From a checkpoint of a small multi-label image tagger.
Model: 27.8M parameters, arch swin, activation gelu, moe soft, num experts 32, depths [3, 3, 3], widths [80, 160, 320].
Training: cautious_adamw at rate 0.00099, 12600 steps, batches of 256.
Data: trained on Sentinel-2 satellite tiles (TerraMesh), 145000 training examples, 22.2 epochs.
Rows from expert 21 of block 5, named by matrix and row number. Rows with one number belong to one neuron. Each number is 200 + 40 x the weight over its row's rms, rounded and kept within 0 to 999. All counts start at 0. After the name is the row's rms in percent of the matrix's.
# up: expert up (model.blocks.5.mlp.up, 32x160x160), inputs 0-159
# down: expert down (model.blocks.5.mlp.down, 32x160x160, transposed), outputs 0-159
up.22,098,217,227,133,176,235,184,214,183,164,136,196,169,238,241,256,159,140,190,199,245,237,203,158,258,167,219,177,115,213,215,245,174,196,163,213,140,232,229,163,208,208,228,230,269,227,141,232,178,193,150,247,126,197,203,239,138,231,209,80,194,187,139,259,190,102,236,253,226,199,157,137,271,212,179,170,189,195,228,250,218,213,187,168,274,214,170,252,198,198,214,194,275,305,186,234,165,94,259,220,232,253,229,191,188,140,271,229,211,263,185,200,184,194,198,201,205,214,238,185,201,184,204,186,224,171,237,219,227,168,222,201,225,200,214,250,251,122,165,161,244,186,192,271,204,249,167,249,144,138,164,188,216,194,167,142,242,226,182,236,246
up.23,122,177,169,270,224,180,218,187,236,233,230,175,178,241,237,224,223,320,164,171,227,161,215,196,201,151,69,213,197,114,184,181,186,245,170,242,222,235,181,206,158,185,178,203,208,270,173,221,186,173,231,222,208,180,139,253,281,170,227,330,157,183,272,187,210,243,173,172,179,195,196,205,226,203,211,139,195,160,219,228,146,210,193,194,220,212,169,161,256,224,138,251,202,179,220,215,290,251,173,207,246,192,153,210,205,257,111,211,91,91,194,179,232,231,159,247,209,225,116,219,194,170,195,179,216,206,151,196,197,279,180,129,215,235,232,208,194,200,208,207,170,204,155,187,181,181,185,147,184,261,233,184,137,169,177,193,172,219,250,167,222
up.24,092,255,254,197,103,187,168,228,190,200,170,202,193,173,235,189,184,186,243,242,231,161,175,200,205,231,209,127,271,239,271,183,212,186,137,219,148,169,243,185,149,248,210,201,274,256,167,223,193,219,169,212,184,256,193,206,176,226,164,216,158,121,164,233,190,202,186,205,185,240,150,189,240,144,192,205,95,212,226,196,332,186,202,207,178,220,199,306,148,215,256,152,198,204,138,218,221,231,251,223,219,191,215,224,208,188,205,226,227,221,134,179,203,170,221,138,172,213,204,135,215,207,133,230,218,124,230,210,182,142,213,109,207,224,61,243,253,166,154,190,151,239,172,213,241,232,219,214,221,197,101,249,208,241,172,157,229,199,203,225,211
up.25,089,188,143,219,184,127,176,179,252,227,203,164,194,220,257,207,253,278,173,119,234,170,198,232,171,193,153,151,146,129,212,217,212,242,140,219,147,203,231,219,222,222,226,189,243,236,127,240,217,163,207,221,199,225,143,243,209,152,199,229,140,210,238,191,260,188,166,165,157,256,114,220,222,214,197,156,152,169,216,171,197,185,227,219,201,259,133,231,225,234,221,210,189,205,141,233,266,274,120,167,241,165,200,185,240,235,127,204,118,170,142,251,238,191,101,246,169,245,199,196,225,220,124,226,244,166,225,155,247,228,165,110,217,203,198,257,183,164,267,176,210,217,157,191,208,192,235,176,211,235,189,251,138,174,253,193,196,207,271,126,245
up.26,109,185,208,187,149,183,173,210,189,187,248,218,171,166,280,213,194,149,229,211,238,154,170,213,236,224,213,157,121,241,233,171,183,183,173,153,72,177,253,181,234,209,301,209,291,223,175,259,182,187,134,242,218,204,203,231,170,203,234,174,164,195,175,220,201,125,159,192,225,228,163,188,198,194,226,138,169,187,223,180,193,253,184,208,220,244,172,255,150,253,302,122,194,229,181,160,226,281,245,210,247,213,293,199,192,186,166,226,226,269,94,194,175,192,169,203,195,190,227,141,284,195,167,228,201,169,230,180,213,203,237,206,198,235,168,293,207,166,247,169,222,229,132,242,224,170,220,295,215,147,186,210,125,184,175,143,230,208,188,201,212
up.27,092,199,197,318,231,111,151,130,216,195,163,164,265,234,157,124,251,242,228,227,100,300,239,253,221,229,243,234,197,171,204,210,176,209,200,106,149,171,157,229,312,149,187,202,176,213,224,173,247,216,210,226,243,235,230,145,203,222,261,188,265,194,168,143,186,203,195,139,218,186,183,231,218,169,229,213,182,204,164,218,224,161,212,222,185,164,232,270,272,214,149,228,190,251,189,193,221,154,187,148,129,193,159,200,221,239,246,270,154,194,204,239,223,227,184,195,169,140,245,174,154,219,224,185,155,180,248,211,234,182,207,200,134,150,263,165,236,262,193,154,160,246,239,150,193,185,231,263,187,163,198,231,226,190,220,255,162,205,197,222,155
up.28,123,170,178,238,218,194,224,190,218,231,244,192,171,233,232,221,246,316,160,196,227,137,230,190,212,151,89,191,249,106,190,187,191,248,173,272,235,242,182,210,107,182,165,206,178,251,165,205,195,173,213,222,165,171,132,255,251,211,208,339,154,202,258,177,199,243,167,199,157,204,188,195,226,202,192,145,205,159,234,206,147,250,200,190,204,187,185,164,238,197,142,258,219,133,208,233,268,249,192,214,228,198,134,198,202,257,140,209,85,114,208,150,211,232,187,257,210,258,120,205,195,181,192,186,200,217,139,206,173,278,149,148,242,230,228,200,214,200,203,214,183,216,161,162,186,199,186,122,186,242,247,183,151,191,188,179,183,215,216,170,217
up.29,094,212,150,194,155,160,204,134,283,227,211,170,176,221,240,191,218,253,172,186,240,166,204,211,189,179,119,163,183,143,208,248,216,215,161,204,178,279,188,263,229,293,249,198,259,220,151,195,251,192,213,204,209,206,181,203,257,154,213,222,171,227,245,175,254,204,195,184,171,228,190,258,192,215,216,185,186,188,172,92,203,180,252,229,242,250,155,167,240,218,269,207,194,166,171,230,262,235,150,190,257,133,166,198,243,210,149,160,126,176,169,261,188,195,162,227,165,211,177,213,267,191,108,219,229,198,225,140,262,237,158,155,214,218,168,241,96,173,219,212,243,166,157,188,209,193,223,172,210,214,213,219,164,162,144,218,181,111,335,135,222
up.30,112,193,174,301,229,186,203,207,181,185,271,237,232,140,135,128,226,180,272,219,143,124,186,193,186,348,260,201,290,235,197,126,197,130,214,154,217,111,200,183,203,208,184,217,144,168,260,183,221,221,195,147,230,204,207,162,190,232,268,229,203,242,195,163,195,204,141,228,191,202,238,207,144,190,202,231,221,225,185,145,226,208,177,189,96,155,212,129,170,247,207,181,192,85,210,172,197,241,144,186,138,219,200,187,199,217,263,209,228,214,220,170,135,193,213,178,199,189,190,173,217,211,236,197,176,224,201,193,188,200,194,252,178,236,211,182,191,256,239,185,155,259,198,86,176,178,233,216,275,221,209,202,239,228,220,262,217,215,206,169,132
up.31,099,189,151,248,219,196,236,215,211,225,229,181,140,241,234,236,241,292,175,200,230,168,221,187,219,127,84,192,202,101,190,207,189,268,195,293,237,246,190,204,88,176,188,221,218,231,180,213,184,179,191,236,160,169,124,265,226,216,228,300,152,202,239,193,214,218,191,201,154,195,178,178,226,187,178,142,209,164,249,210,153,267,207,195,241,208,159,176,218,188,174,258,237,154,215,238,258,253,217,223,263,199,159,194,181,220,115,202,126,129,199,123,204,229,182,271,218,277,110,211,231,160,208,187,212,193,142,222,179,255,147,143,257,242,234,224,198,181,198,214,188,190,185,188,192,223,158,139,177,230,234,181,154,195,190,135,177,223,214,147,210
up.32,090,225,268,166,85,204,170,224,201,192,168,214,191,177,206,197,163,172,207,207,276,144,178,185,184,238,181,162,244,245,250,194,176,196,163,218,172,181,229,191,161,260,230,206,283,225,177,236,175,220,197,217,168,243,228,203,179,240,164,225,162,129,152,224,186,195,167,205,192,240,142,181,214,196,232,218,112,205,210,222,318,207,184,182,184,241,182,301,128,210,252,174,188,217,177,200,202,258,258,204,250,193,224,264,192,182,222,246,236,222,131,191,178,153,261,185,180,183,215,123,192,177,135,231,189,152,253,213,196,126,212,118,188,228,47,248,255,153,127,178,187,190,178,227,254,215,224,237,223,200,111,227,186,231,170,173,231,207,209,227,239
up.33,089,238,161,171,173,213,233,106,245,283,244,184,216,185,210,214,205,199,187,192,216,165,259,258,248,164,218,212,215,209,184,176,312,189,213,252,229,211,203,331,171,206,215,120,245,165,216,119,240,142,209,130,199,204,176,203,282,141,171,206,158,181,202,147,229,254,229,170,158,221,184,259,160,180,193,131,213,217,157,140,203,223,244,238,148,206,206,208,216,146,202,180,153,149,211,242,197,237,249,166,136,178,195,204,244,214,155,165,211,161,194,193,228,203,195,192,157,269,132,236,208,229,220,255,221,195,208,109,212,210,107,121,203,206,190,179,202,229,250,285,168,221,211,167,251,207,239,140,206,213,204,194,190,197,225,177,188,103,220,127,208
up.34,114,283,230,196,103,194,172,202,204,206,181,213,182,150,205,171,205,177,229,239,219,139,182,206,226,243,200,111,290,232,281,197,224,171,150,220,149,169,257,198,135,256,222,205,281,245,168,221,200,211,182,201,162,256,178,197,193,220,192,259,167,142,146,205,179,187,170,197,172,244,143,185,225,151,173,175,94,246,218,193,305,212,213,206,166,221,191,294,155,208,252,156,202,180,138,238,205,228,248,198,197,198,229,213,207,172,201,215,226,220,133,175,189,180,223,168,186,226,202,123,222,211,115,236,225,133,245,189,154,171,200,153,214,230,86,239,260,177,144,197,157,234,172,195,239,234,227,243,237,176,96,241,191,240,180,165,245,204,210,219,197
up.35,083,193,192,271,252,124,152,136,211,195,150,168,279,215,165,128,227,259,215,251,125,284,213,251,223,254,236,213,186,162,183,180,186,184,184,101,133,199,167,227,326,161,188,194,178,249,201,148,252,224,216,221,241,227,213,131,210,199,248,162,235,193,170,133,181,159,185,132,229,177,183,234,191,195,205,196,192,186,141,216,210,162,212,220,215,145,220,273,236,241,185,190,190,268,176,202,229,178,151,159,141,179,187,203,198,228,240,245,148,210,203,219,218,240,155,181,191,135,291,150,180,227,208,171,164,193,253,215,230,196,211,238,140,152,235,143,216,273,240,154,177,256,253,144,207,184,229,289,203,174,210,221,245,201,221,218,162,211,222,223,141
up.36,094,164,196,261,218,188,172,243,182,188,263,240,212,163,163,125,210,167,266,251,155,173,151,198,150,333,233,198,262,247,171,109,193,167,220,105,193,123,176,170,228,232,188,219,167,170,231,223,202,248,186,193,260,194,215,141,145,247,246,172,219,233,217,192,214,200,120,179,197,224,233,197,160,161,224,262,191,195,205,131,304,228,167,179,147,162,216,221,148,235,279,181,173,147,199,153,167,204,173,207,173,227,235,230,189,239,298,255,243,220,206,133,164,179,203,165,224,184,219,118,215,194,189,219,164,216,238,213,186,158,230,237,177,234,168,194,186,244,205,171,164,212,211,127,176,167,256,210,281,184,234,224,212,277,220,246,181,209,174,190,141
up.37,098,290,227,205,167,172,120,220,201,179,162,190,174,239,220,177,222,162,255,180,193,245,176,190,225,199,95,147,163,235,235,229,186,226,152,182,125,180,197,177,213,168,228,203,182,267,124,219,192,191,161,215,165,269,239,221,177,211,157,184,211,344,182,205,211,222,236,200,211,193,218,186,255,270,205,321,195,236,239,209,172,89,210,194,238,256,120,178,254,194,240,202,203,173,167,166,217,216,162,217,257,187,130,248,217,160,230,142,209,247,233,299,134,155,181,217,189,181,229,163,231,201,129,163,219,166,176,229,163,214,209,210,210,185,188,246,158,137,129,195,196,171,209,270,189,261,172,198,186,174,232,228,209,233,180,146,221,216,228,197,255
up.38,126,198,207,253,207,178,216,181,235,232,232,167,191,236,209,207,227,276,152,186,208,151,241,203,182,141,127,194,243,118,185,252,205,233,174,251,225,254,185,227,142,172,146,189,177,293,159,201,198,130,239,208,188,192,159,237,282,210,193,349,170,155,249,160,205,269,168,174,162,213,195,201,240,211,233,179,197,178,222,181,147,229,195,210,176,218,183,139,263,201,137,271,212,164,197,213,250,234,129,199,232,186,121,224,197,253,117,220,87,106,218,159,245,235,178,244,196,238,104,205,177,184,170,189,180,201,154,192,212,265,162,144,222,191,223,222,218,176,201,235,215,200,195,177,186,214,183,137,208,270,256,189,156,174,180,204,185,199,231,192,243
up.39,094,211,228,184,142,194,177,213,203,198,181,211,168,196,277,211,185,117,227,219,243,198,174,188,236,183,221,156,56,254,203,185,195,215,170,144,90,189,228,165,229,191,275,201,286,231,158,246,185,170,145,246,192,204,208,252,143,203,202,147,214,184,164,227,195,132,177,200,207,229,159,164,219,178,220,154,183,177,211,198,210,263,180,207,212,236,189,274,156,236,289,131,208,228,183,175,219,228,250,198,233,224,302,188,219,177,178,220,241,286,110,212,176,182,164,199,186,223,242,158,251,197,180,217,185,170,239,206,199,155,243,220,200,224,182,308,223,139,216,172,235,220,151,245,209,182,214,284,193,105,188,229,125,204,166,136,230,222,200,211,238
up.40,091,219,262,165,66,187,162,221,208,196,185,207,178,157,220,222,161,171,204,216,246,163,179,201,169,230,189,141,265,259,262,197,195,191,145,230,150,190,246,175,170,248,217,194,272,246,138,226,172,226,171,213,167,252,225,225,180,229,170,222,163,132,175,231,184,202,175,203,187,242,150,201,236,210,236,221,129,200,229,204,312,212,199,188,184,245,176,292,133,227,261,169,212,221,164,183,197,214,263,211,290,198,237,250,170,174,246,234,225,236,125,180,189,163,266,172,179,188,219,117,209,188,116,208,198,157,221,202,176,147,218,115,204,221,102,244,246,142,118,200,222,210,163,208,243,231,198,236,213,186,117,232,195,214,144,181,238,205,191,228,241
up.41,109,213,207,167,164,197,172,225,185,166,170,221,176,188,277,226,174,100,210,198,237,191,168,198,211,207,232,167,85,268,223,179,184,186,168,158,98,188,236,177,237,180,251,229,225,253,155,250,179,160,143,240,159,209,195,243,145,218,213,141,210,203,135,245,189,141,174,233,222,211,171,158,255,191,210,168,168,204,230,193,212,229,179,183,231,220,166,221,137,244,267,167,216,230,183,183,207,200,233,195,238,225,303,183,197,130,213,219,238,324,133,218,172,186,163,186,193,223,264,181,251,198,174,223,194,155,232,213,198,177,245,216,217,228,182,317,243,108,202,156,253,212,139,251,216,210,206,303,207,123,173,218,175,184,170,141,249,211,179,216,223
up.42,099,194,192,278,234,219,203,215,191,202,259,229,220,131,119,133,229,180,270,210,148,129,176,209,202,306,261,218,285,240,180,107,200,157,253,159,227,111,188,193,186,211,184,208,141,125,270,155,227,212,261,133,277,181,225,168,206,218,260,228,198,238,190,174,194,231,170,245,202,183,209,234,120,198,196,216,221,233,172,169,213,192,178,206,106,171,205,117,185,230,201,184,171,109,229,181,192,296,135,210,143,201,205,184,186,216,238,208,254,197,223,166,164,191,213,185,204,185,168,197,183,191,232,208,189,217,177,181,179,191,204,247,189,215,199,141,171,255,239,203,177,269,242,86,176,159,223,209,257,218,214,196,232,209,208,271,199,214,191,170,133
up.43,118,194,189,277,226,210,200,195,186,191,274,245,209,159,149,127,214,159,268,219,150,144,160,209,151,339,247,210,271,233,176,132,198,145,226,147,219,122,187,180,195,241,187,203,145,147,260,160,231,227,232,135,259,193,214,174,195,233,245,205,207,242,201,177,200,207,144,220,199,215,234,228,132,173,201,256,216,231,187,135,250,216,165,211,110,163,233,131,164,237,209,175,181,99,217,184,179,241,112,208,129,199,205,201,188,221,231,223,254,206,209,143,149,207,212,169,196,203,165,184,213,188,231,209,159,253,187,180,185,183,206,254,175,225,190,168,173,255,241,190,170,251,235,84,160,167,238,202,270,214,227,203,225,251,199,262,189,213,198,191,145
down.22,085,193,174,214,118,265,222,230,109,190,194,227,93,207,252,221,195,181,210,221,264,176,160,189,180,199,178,162,142,195,219,192,182,210,222,214,201,198,238,153,218,237,227,324,198,163,219,273,136,231,231,219,194,159,197,253,156,190,287,207,174,242,185,219,226,205,192,254,198,218,226,208,199,216,178,217,166,190,166,166,176,230,127,111,208,203,173,156,184,256,233,198,202,109,218,216,209,319,166,266,265,269,226,141,200,178,196,137,237,222,192,212,144,233,204,236,245,247,169,172,264,193,246,214,204,246,194,190,237,239,212,206,230,255,191,255,172,167,221,133,206,216,142,176,236,201,197,175,191,210,177,155,146,192,235,183,247,238,135,97,139
down.23,116,192,254,142,152,200,185,194,185,182,241,234,234,157,150,145,142,153,229,221,183,252,170,233,221,237,247,248,166,267,203,187,213,149,243,130,151,131,189,170,199,226,265,207,251,137,235,182,189,231,160,171,238,217,270,136,177,176,203,128,257,205,191,236,135,149,218,194,289,211,252,223,152,174,233,200,174,211,131,220,271,133,245,203,196,144,223,261,161,188,244,111,154,215,221,155,127,166,249,208,179,165,235,212,189,182,234,183,275,219,195,227,201,201,248,143,189,144,211,183,209,183,241,225,206,144,252,206,236,147,263,258,170,203,131,153,195,241,198,177,176,181,239,253,271,183,236,277,197,153,169,206,213,257,187,257,199,184,158,233,171
down.24,125,205,163,150,183,152,205,302,254,208,208,170,164,218,278,176,234,263,190,163,193,184,203,195,245,265,188,204,235,196,206,110,171,203,182,212,181,227,173,205,163,147,144,176,181,234,190,212,232,184,153,259,187,221,207,131,208,252,215,228,136,149,205,170,158,210,201,133,169,180,168,171,238,183,240,147,181,191,185,268,256,172,245,201,235,157,149,232,119,165,194,247,212,243,158,246,199,150,274,214,215,135,181,250,199,199,205,220,183,200,150,132,267,241,212,146,185,148,237,86,156,151,176,170,201,149,185,238,191,234,161,148,259,193,210,173,287,252,215,186,196,171,170,233,195,208,167,292,155,232,224,242,234,182,229,207,154,241,235,302,165
down.25,073,218,215,235,273,172,165,167,251,215,130,174,190,285,220,252,211,225,176,139,226,217,209,191,211,55,160,184,132,146,202,270,171,263,181,245,204,222,202,193,206,171,235,206,184,230,114,240,200,190,196,218,178,208,173,255,206,202,183,255,197,216,218,244,258,169,200,213,193,184,143,204,221,223,208,169,230,165,235,176,93,183,199,201,243,295,185,168,290,185,154,235,212,237,190,191,259,160,176,190,236,184,181,208,217,234,151,156,151,182,246,272,226,180,129,289,199,261,198,294,230,234,167,170,254,216,161,184,111,225,199,169,214,169,206,238,174,154,200,198,232,174,202,238,166,220,149,149,138,216,236,200,170,185,208,168,200,174,238,130,267
down.26,112,231,147,158,92,200,195,254,178,172,227,215,132,177,314,169,227,195,272,205,236,134,146,178,213,297,168,151,188,251,252,96,223,199,176,211,139,176,265,145,202,193,218,223,239,205,160,241,238,229,189,200,207,237,223,172,141,205,244,199,130,226,162,191,189,210,203,201,180,223,187,185,199,181,181,164,125,235,178,207,252,170,214,190,200,162,159,209,94,231,234,182,200,203,156,222,214,231,226,192,269,178,220,176,242,156,221,201,200,244,113,183,157,227,209,220,162,193,224,120,213,201,149,200,272,160,230,187,248,231,203,116,254,242,186,266,243,183,208,162,155,232,109,222,200,199,195,283,196,194,125,248,204,234,189,195,241,222,218,212,157
down.27,092,223,187,159,207,143,152,248,233,161,181,170,226,195,149,167,236,206,218,205,186,208,241,217,257,217,209,155,223,243,264,213,160,170,164,221,159,191,198,174,205,213,162,181,168,218,184,224,281,171,114,204,185,268,196,117,169,245,184,282,200,228,171,134,208,176,228,190,183,166,168,167,240,180,198,203,168,238,203,191,239,142,298,277,252,218,125,204,192,123,219,183,218,245,146,222,197,129,280,110,187,159,183,250,232,200,267,175,191,233,167,184,181,181,217,178,157,152,270,149,163,210,179,165,257,143,220,197,152,195,176,187,236,121,146,194,192,222,222,189,186,237,193,245,241,217,202,282,209,169,222,254,275,183,154,153,207,148,281,296,186
down.28,113,194,209,144,184,208,185,209,157,188,231,239,232,176,158,152,142,174,242,213,174,250,150,238,243,226,270,228,122,250,199,190,166,156,228,135,137,147,194,167,255,226,263,259,255,125,234,214,168,235,159,175,219,192,261,133,147,178,255,138,261,228,197,225,137,148,207,186,289,192,227,213,172,183,218,174,171,199,154,229,253,130,212,162,223,129,230,260,195,202,217,130,167,214,201,143,130,175,244,198,182,165,233,201,184,207,240,185,261,214,199,259,208,208,242,170,221,148,243,186,212,184,247,210,193,150,263,224,206,189,271,252,156,191,156,158,169,245,228,128,191,216,207,266,282,176,226,264,172,156,178,199,225,229,205,251,192,167,125,229,134
down.29,079,200,215,196,208,141,146,182,245,209,145,152,210,261,216,214,207,238,189,139,174,259,206,211,263,72,107,196,100,154,225,255,163,258,170,233,150,189,163,185,205,157,211,177,219,219,123,242,202,189,141,233,214,180,199,187,176,214,209,220,221,218,226,259,223,136,223,189,238,184,116,206,219,214,200,169,188,174,207,236,142,159,245,202,236,286,188,241,264,158,179,210,192,279,153,184,233,135,224,205,230,193,203,214,207,220,168,183,148,193,259,256,212,142,99,249,169,198,224,239,185,197,125,183,272,167,211,218,119,218,245,173,223,169,197,206,178,167,192,177,240,165,243,288,234,214,186,169,129,212,221,235,196,177,210,189,151,152,247,158,260
down.30,108,177,229,233,220,120,120,175,241,187,172,155,214,267,197,166,204,231,196,191,144,249,189,201,207,189,154,208,163,177,175,273,132,243,185,143,168,197,131,165,254,171,166,231,159,229,137,275,266,187,188,234,255,230,242,147,189,253,192,211,247,277,248,206,218,213,157,146,214,185,220,219,216,202,259,245,220,177,265,163,175,186,245,222,279,188,209,197,286,183,226,243,201,212,118,139,223,163,132,219,249,171,135,273,209,241,221,182,153,197,275,240,193,194,172,212,184,162,258,205,197,155,148,151,145,179,185,250,191,271,224,183,165,137,194,221,131,182,136,175,216,185,237,206,180,181,216,167,209,182,282,272,227,220,181,167,140,145,228,221,227
down.31,090,194,222,136,174,212,207,207,124,161,228,232,207,187,184,131,160,147,202,203,175,267,166,225,240,233,267,228,137,243,216,172,155,150,205,156,138,165,195,150,249,214,258,282,254,144,252,244,154,222,164,193,206,174,266,156,156,185,287,153,279,222,172,224,126,163,220,185,278,172,252,219,174,181,217,179,159,199,154,226,248,161,194,132,255,127,216,247,214,202,215,140,189,179,215,134,165,225,246,211,195,183,218,220,202,204,221,142,250,222,190,252,183,232,256,170,243,163,237,177,238,192,258,196,190,150,246,238,195,213,238,250,170,218,182,174,179,248,222,121,205,212,221,260,295,183,224,248,140,157,180,195,232,216,221,247,203,167,144,203,117
down.32,112,208,153,159,181,169,218,281,252,216,210,166,131,217,319,185,246,258,188,168,215,170,199,189,222,272,170,193,228,188,204,103,171,205,182,216,174,228,186,183,181,157,160,214,189,245,199,215,231,191,135,238,191,233,203,143,194,254,231,238,137,165,206,161,155,214,209,138,177,184,161,185,234,161,221,145,190,205,218,247,238,160,239,200,259,151,124,218,129,152,211,229,224,222,149,241,215,163,264,214,226,130,181,249,220,191,198,197,166,200,153,138,240,260,215,135,178,151,239,73,180,136,154,185,224,163,177,225,182,261,165,153,269,188,227,195,274,254,211,172,192,179,156,240,169,209,167,282,162,222,213,243,225,176,220,197,161,234,255,262,160
down.33,079,211,217,81,189,210,191,266,176,182,190,206,157,181,237,222,199,193,202,161,232,226,168,191,285,175,168,217,113,210,220,170,200,197,246,224,184,160,174,166,155,171,242,201,261,168,150,212,161,224,172,246,199,212,219,186,176,234,153,139,192,165,165,244,155,147,242,210,219,199,119,163,209,198,202,158,152,189,181,289,195,130,233,151,216,258,161,204,136,178,197,175,158,272,195,234,164,159,305,233,254,208,246,211,152,194,199,194,216,219,202,201,210,112,144,199,164,171,209,157,132,153,168,220,223,167,215,215,187,140,218,171,273,212,193,196,304,147,195,148,220,165,202,298,237,224,159,274,116,160,179,188,196,184,266,235,199,275,188,230,229
down.34,151,215,170,147,178,168,192,302,259,197,206,160,158,212,276,185,235,269,191,184,203,179,197,176,260,276,170,197,223,194,230,113,177,215,193,216,180,244,170,191,166,146,146,188,177,226,184,225,220,182,157,251,177,230,204,139,207,270,203,218,125,153,178,171,162,213,210,143,170,174,168,162,241,172,241,149,181,211,180,267,248,159,231,193,232,159,136,226,124,164,189,231,220,247,158,243,206,160,260,237,233,151,192,245,190,183,223,193,187,215,152,128,273,238,212,139,182,163,236,88,150,132,179,170,195,154,198,216,202,230,173,142,289,179,216,197,288,230,217,187,206,161,171,241,186,219,156,290,159,217,226,238,224,191,213,192,161,256,227,286,176
down.35,079,219,172,158,209,139,158,255,236,161,194,172,247,199,135,180,228,202,232,231,196,212,238,191,244,252,208,167,216,237,242,218,161,159,167,227,185,235,196,167,201,210,152,191,139,223,209,212,266,167,122,197,186,263,196,144,188,272,186,275,241,220,192,142,195,196,227,180,164,153,199,179,257,167,184,186,209,252,175,197,243,165,284,271,251,197,124,205,189,104,213,184,236,220,149,222,185,140,284,112,176,165,169,247,220,190,265,151,210,228,168,177,183,198,205,152,157,167,276,137,187,202,184,178,266,144,228,228,141,185,145,200,242,116,179,197,199,231,227,195,176,237,175,227,242,200,181,245,204,179,204,239,280,184,136,164,192,150,278,310,185
down.36,084,220,157,247,170,143,166,189,222,201,189,155,133,287,292,207,252,223,208,179,191,176,162,164,179,195,107,177,188,145,196,228,140,246,159,225,150,221,172,173,214,178,202,251,172,236,140,292,253,209,197,231,217,231,208,190,212,231,225,229,154,249,221,220,268,248,164,154,168,173,195,218,228,192,227,194,190,187,281,156,157,217,225,190,275,219,163,168,253,235,219,235,214,168,125,213,269,198,128,249,291,185,130,227,239,215,198,169,130,203,208,219,203,234,161,275,173,203,220,180,266,166,125,153,178,178,184,232,221,287,197,133,196,198,203,281,165,169,145,169,203,157,205,214,144,191,200,151,227,233,242,251,199,207,179,123,168,180,259,183,237
down.37,096,189,146,219,232,181,234,251,247,183,207,192,198,176,195,188,272,243,192,262,175,145,208,207,206,234,266,158,295,181,233,145,208,178,151,215,192,270,224,204,255,188,98,161,94,230,207,212,260,207,184,226,179,232,139,188,184,261,228,265,120,184,186,104,185,229,170,213,168,180,225,175,254,236,178,161,139,214,153,166,246,225,172,240,180,168,204,204,161,178,239,243,239,222,158,230,221,165,220,176,181,212,190,183,206,197,230,247,156,202,136,113,198,250,185,149,196,213,239,145,170,218,198,192,190,180,204,165,221,247,143,209,228,163,249,196,211,254,272,169,160,276,153,123,225,215,199,274,266,170,208,235,224,133,223,199,237,216,227,279,117
down.38,114,191,207,145,184,197,183,196,187,187,235,258,255,144,152,117,152,179,243,225,193,202,164,231,229,249,281,228,186,266,196,182,202,124,224,136,146,135,217,159,236,247,259,204,236,128,238,187,221,241,171,166,231,220,269,132,156,183,229,157,255,215,185,194,140,142,200,206,286,227,233,220,161,180,215,200,180,212,149,174,273,136,227,201,194,129,233,245,182,223,255,112,172,222,200,158,127,182,212,178,173,161,232,187,209,211,233,234,265,226,182,227,194,208,253,135,188,158,245,195,234,201,201,235,186,153,279,187,226,182,265,233,180,199,136,150,141,266,210,170,154,223,200,222,237,179,261,271,239,159,174,218,247,240,197,254,196,148,178,260,157
down.39,099,220,134,163,82,226,206,235,161,178,235,213,107,174,289,204,230,195,267,214,251,136,134,187,203,295,156,149,207,233,238,108,219,194,198,204,164,183,266,134,195,208,216,248,214,210,191,236,222,230,195,186,193,225,224,201,142,209,268,200,109,218,160,201,211,238,209,218,178,226,199,182,198,188,173,170,133,231,151,213,240,191,188,192,200,156,174,210,101,246,223,185,202,192,165,224,218,259,214,209,283,212,216,164,235,143,210,205,214,239,113,178,159,245,221,205,161,196,204,141,233,210,156,211,255,187,230,187,276,242,210,123,260,248,192,271,214,187,217,159,171,224,96,201,228,199,192,253,194,196,114,240,197,224,185,186,254,231,197,179,152
down.40,114,216,155,156,195,160,224,282,244,199,216,189,141,196,308,175,236,267,214,175,199,165,190,192,230,271,177,197,213,204,200,100,157,201,182,215,168,229,198,180,172,160,152,200,188,235,182,226,228,209,137,240,188,231,213,133,192,253,235,231,124,165,201,155,157,215,194,135,192,172,166,185,221,152,234,133,180,189,209,251,245,162,239,205,243,150,141,219,117,178,200,229,210,227,160,246,214,172,248,218,232,135,184,225,209,197,213,208,166,208,143,127,256,266,212,131,179,153,234,80,179,140,152,173,223,158,195,214,194,268,175,144,272,183,211,204,263,237,207,183,175,177,157,238,179,212,160,299,167,225,205,255,224,191,213,185,156,231,251,284,164
down.41,110,208,155,183,92,236,204,253,146,180,223,214,104,171,309,197,219,194,278,202,266,120,132,180,203,260,172,154,191,226,256,133,228,206,192,201,145,184,270,127,198,227,225,266,217,192,195,245,217,234,195,194,177,220,211,214,133,221,271,211,130,217,171,206,207,213,209,235,169,219,192,166,192,177,163,181,136,235,168,183,225,188,175,166,198,171,168,179,124,247,230,180,200,166,180,226,225,251,202,217,293,204,220,151,236,150,227,189,217,239,122,163,137,216,213,215,173,208,204,158,241,215,165,215,268,185,229,191,269,239,210,139,276,254,196,284,199,183,209,150,159,224,93,206,206,200,192,231,202,197,126,225,181,222,177,168,247,238,210,186,147
down.42,092,180,215,222,205,132,158,170,235,212,208,171,222,240,165,121,205,233,206,223,122,252,200,205,214,219,188,231,214,192,187,243,149,203,196,136,149,193,144,195,241,171,167,227,155,231,188,250,283,188,145,212,256,243,260,85,213,238,201,229,240,235,245,185,207,211,172,140,226,170,244,218,197,195,259,240,223,165,241,147,201,182,252,229,290,151,178,201,240,172,256,222,188,208,124,163,200,142,137,202,223,143,129,286,218,239,230,156,179,210,227,202,212,222,184,154,190,125,263,163,243,152,141,167,157,152,203,252,199,271,205,238,175,156,173,197,144,230,164,185,198,158,244,184,212,162,221,189,253,190,282,263,247,233,184,167,151,121,243,245,182
down.43,107,191,208,252,210,127,156,167,239,205,186,176,204,255,204,141,215,248,202,192,136,217,179,194,191,218,163,216,207,167,179,239,129,248,193,134,154,203,139,175,249,199,165,235,158,250,158,268,290,198,158,241,242,229,236,149,206,248,212,240,209,250,252,193,208,221,145,139,216,195,215,227,214,205,259,248,211,154,262,162,175,203,231,203,274,177,189,197,276,198,258,248,197,201,121,152,235,195,126,230,268,150,125,269,231,260,229,182,147,201,244,210,213,226,180,204,193,156,253,177,238,140,123,168,141,173,185,227,195,294,213,208,153,159,190,228,125,192,147,153,215,171,235,202,182,170,214,158,224,196,287,265,235,220,176,169,155,147,243,221,197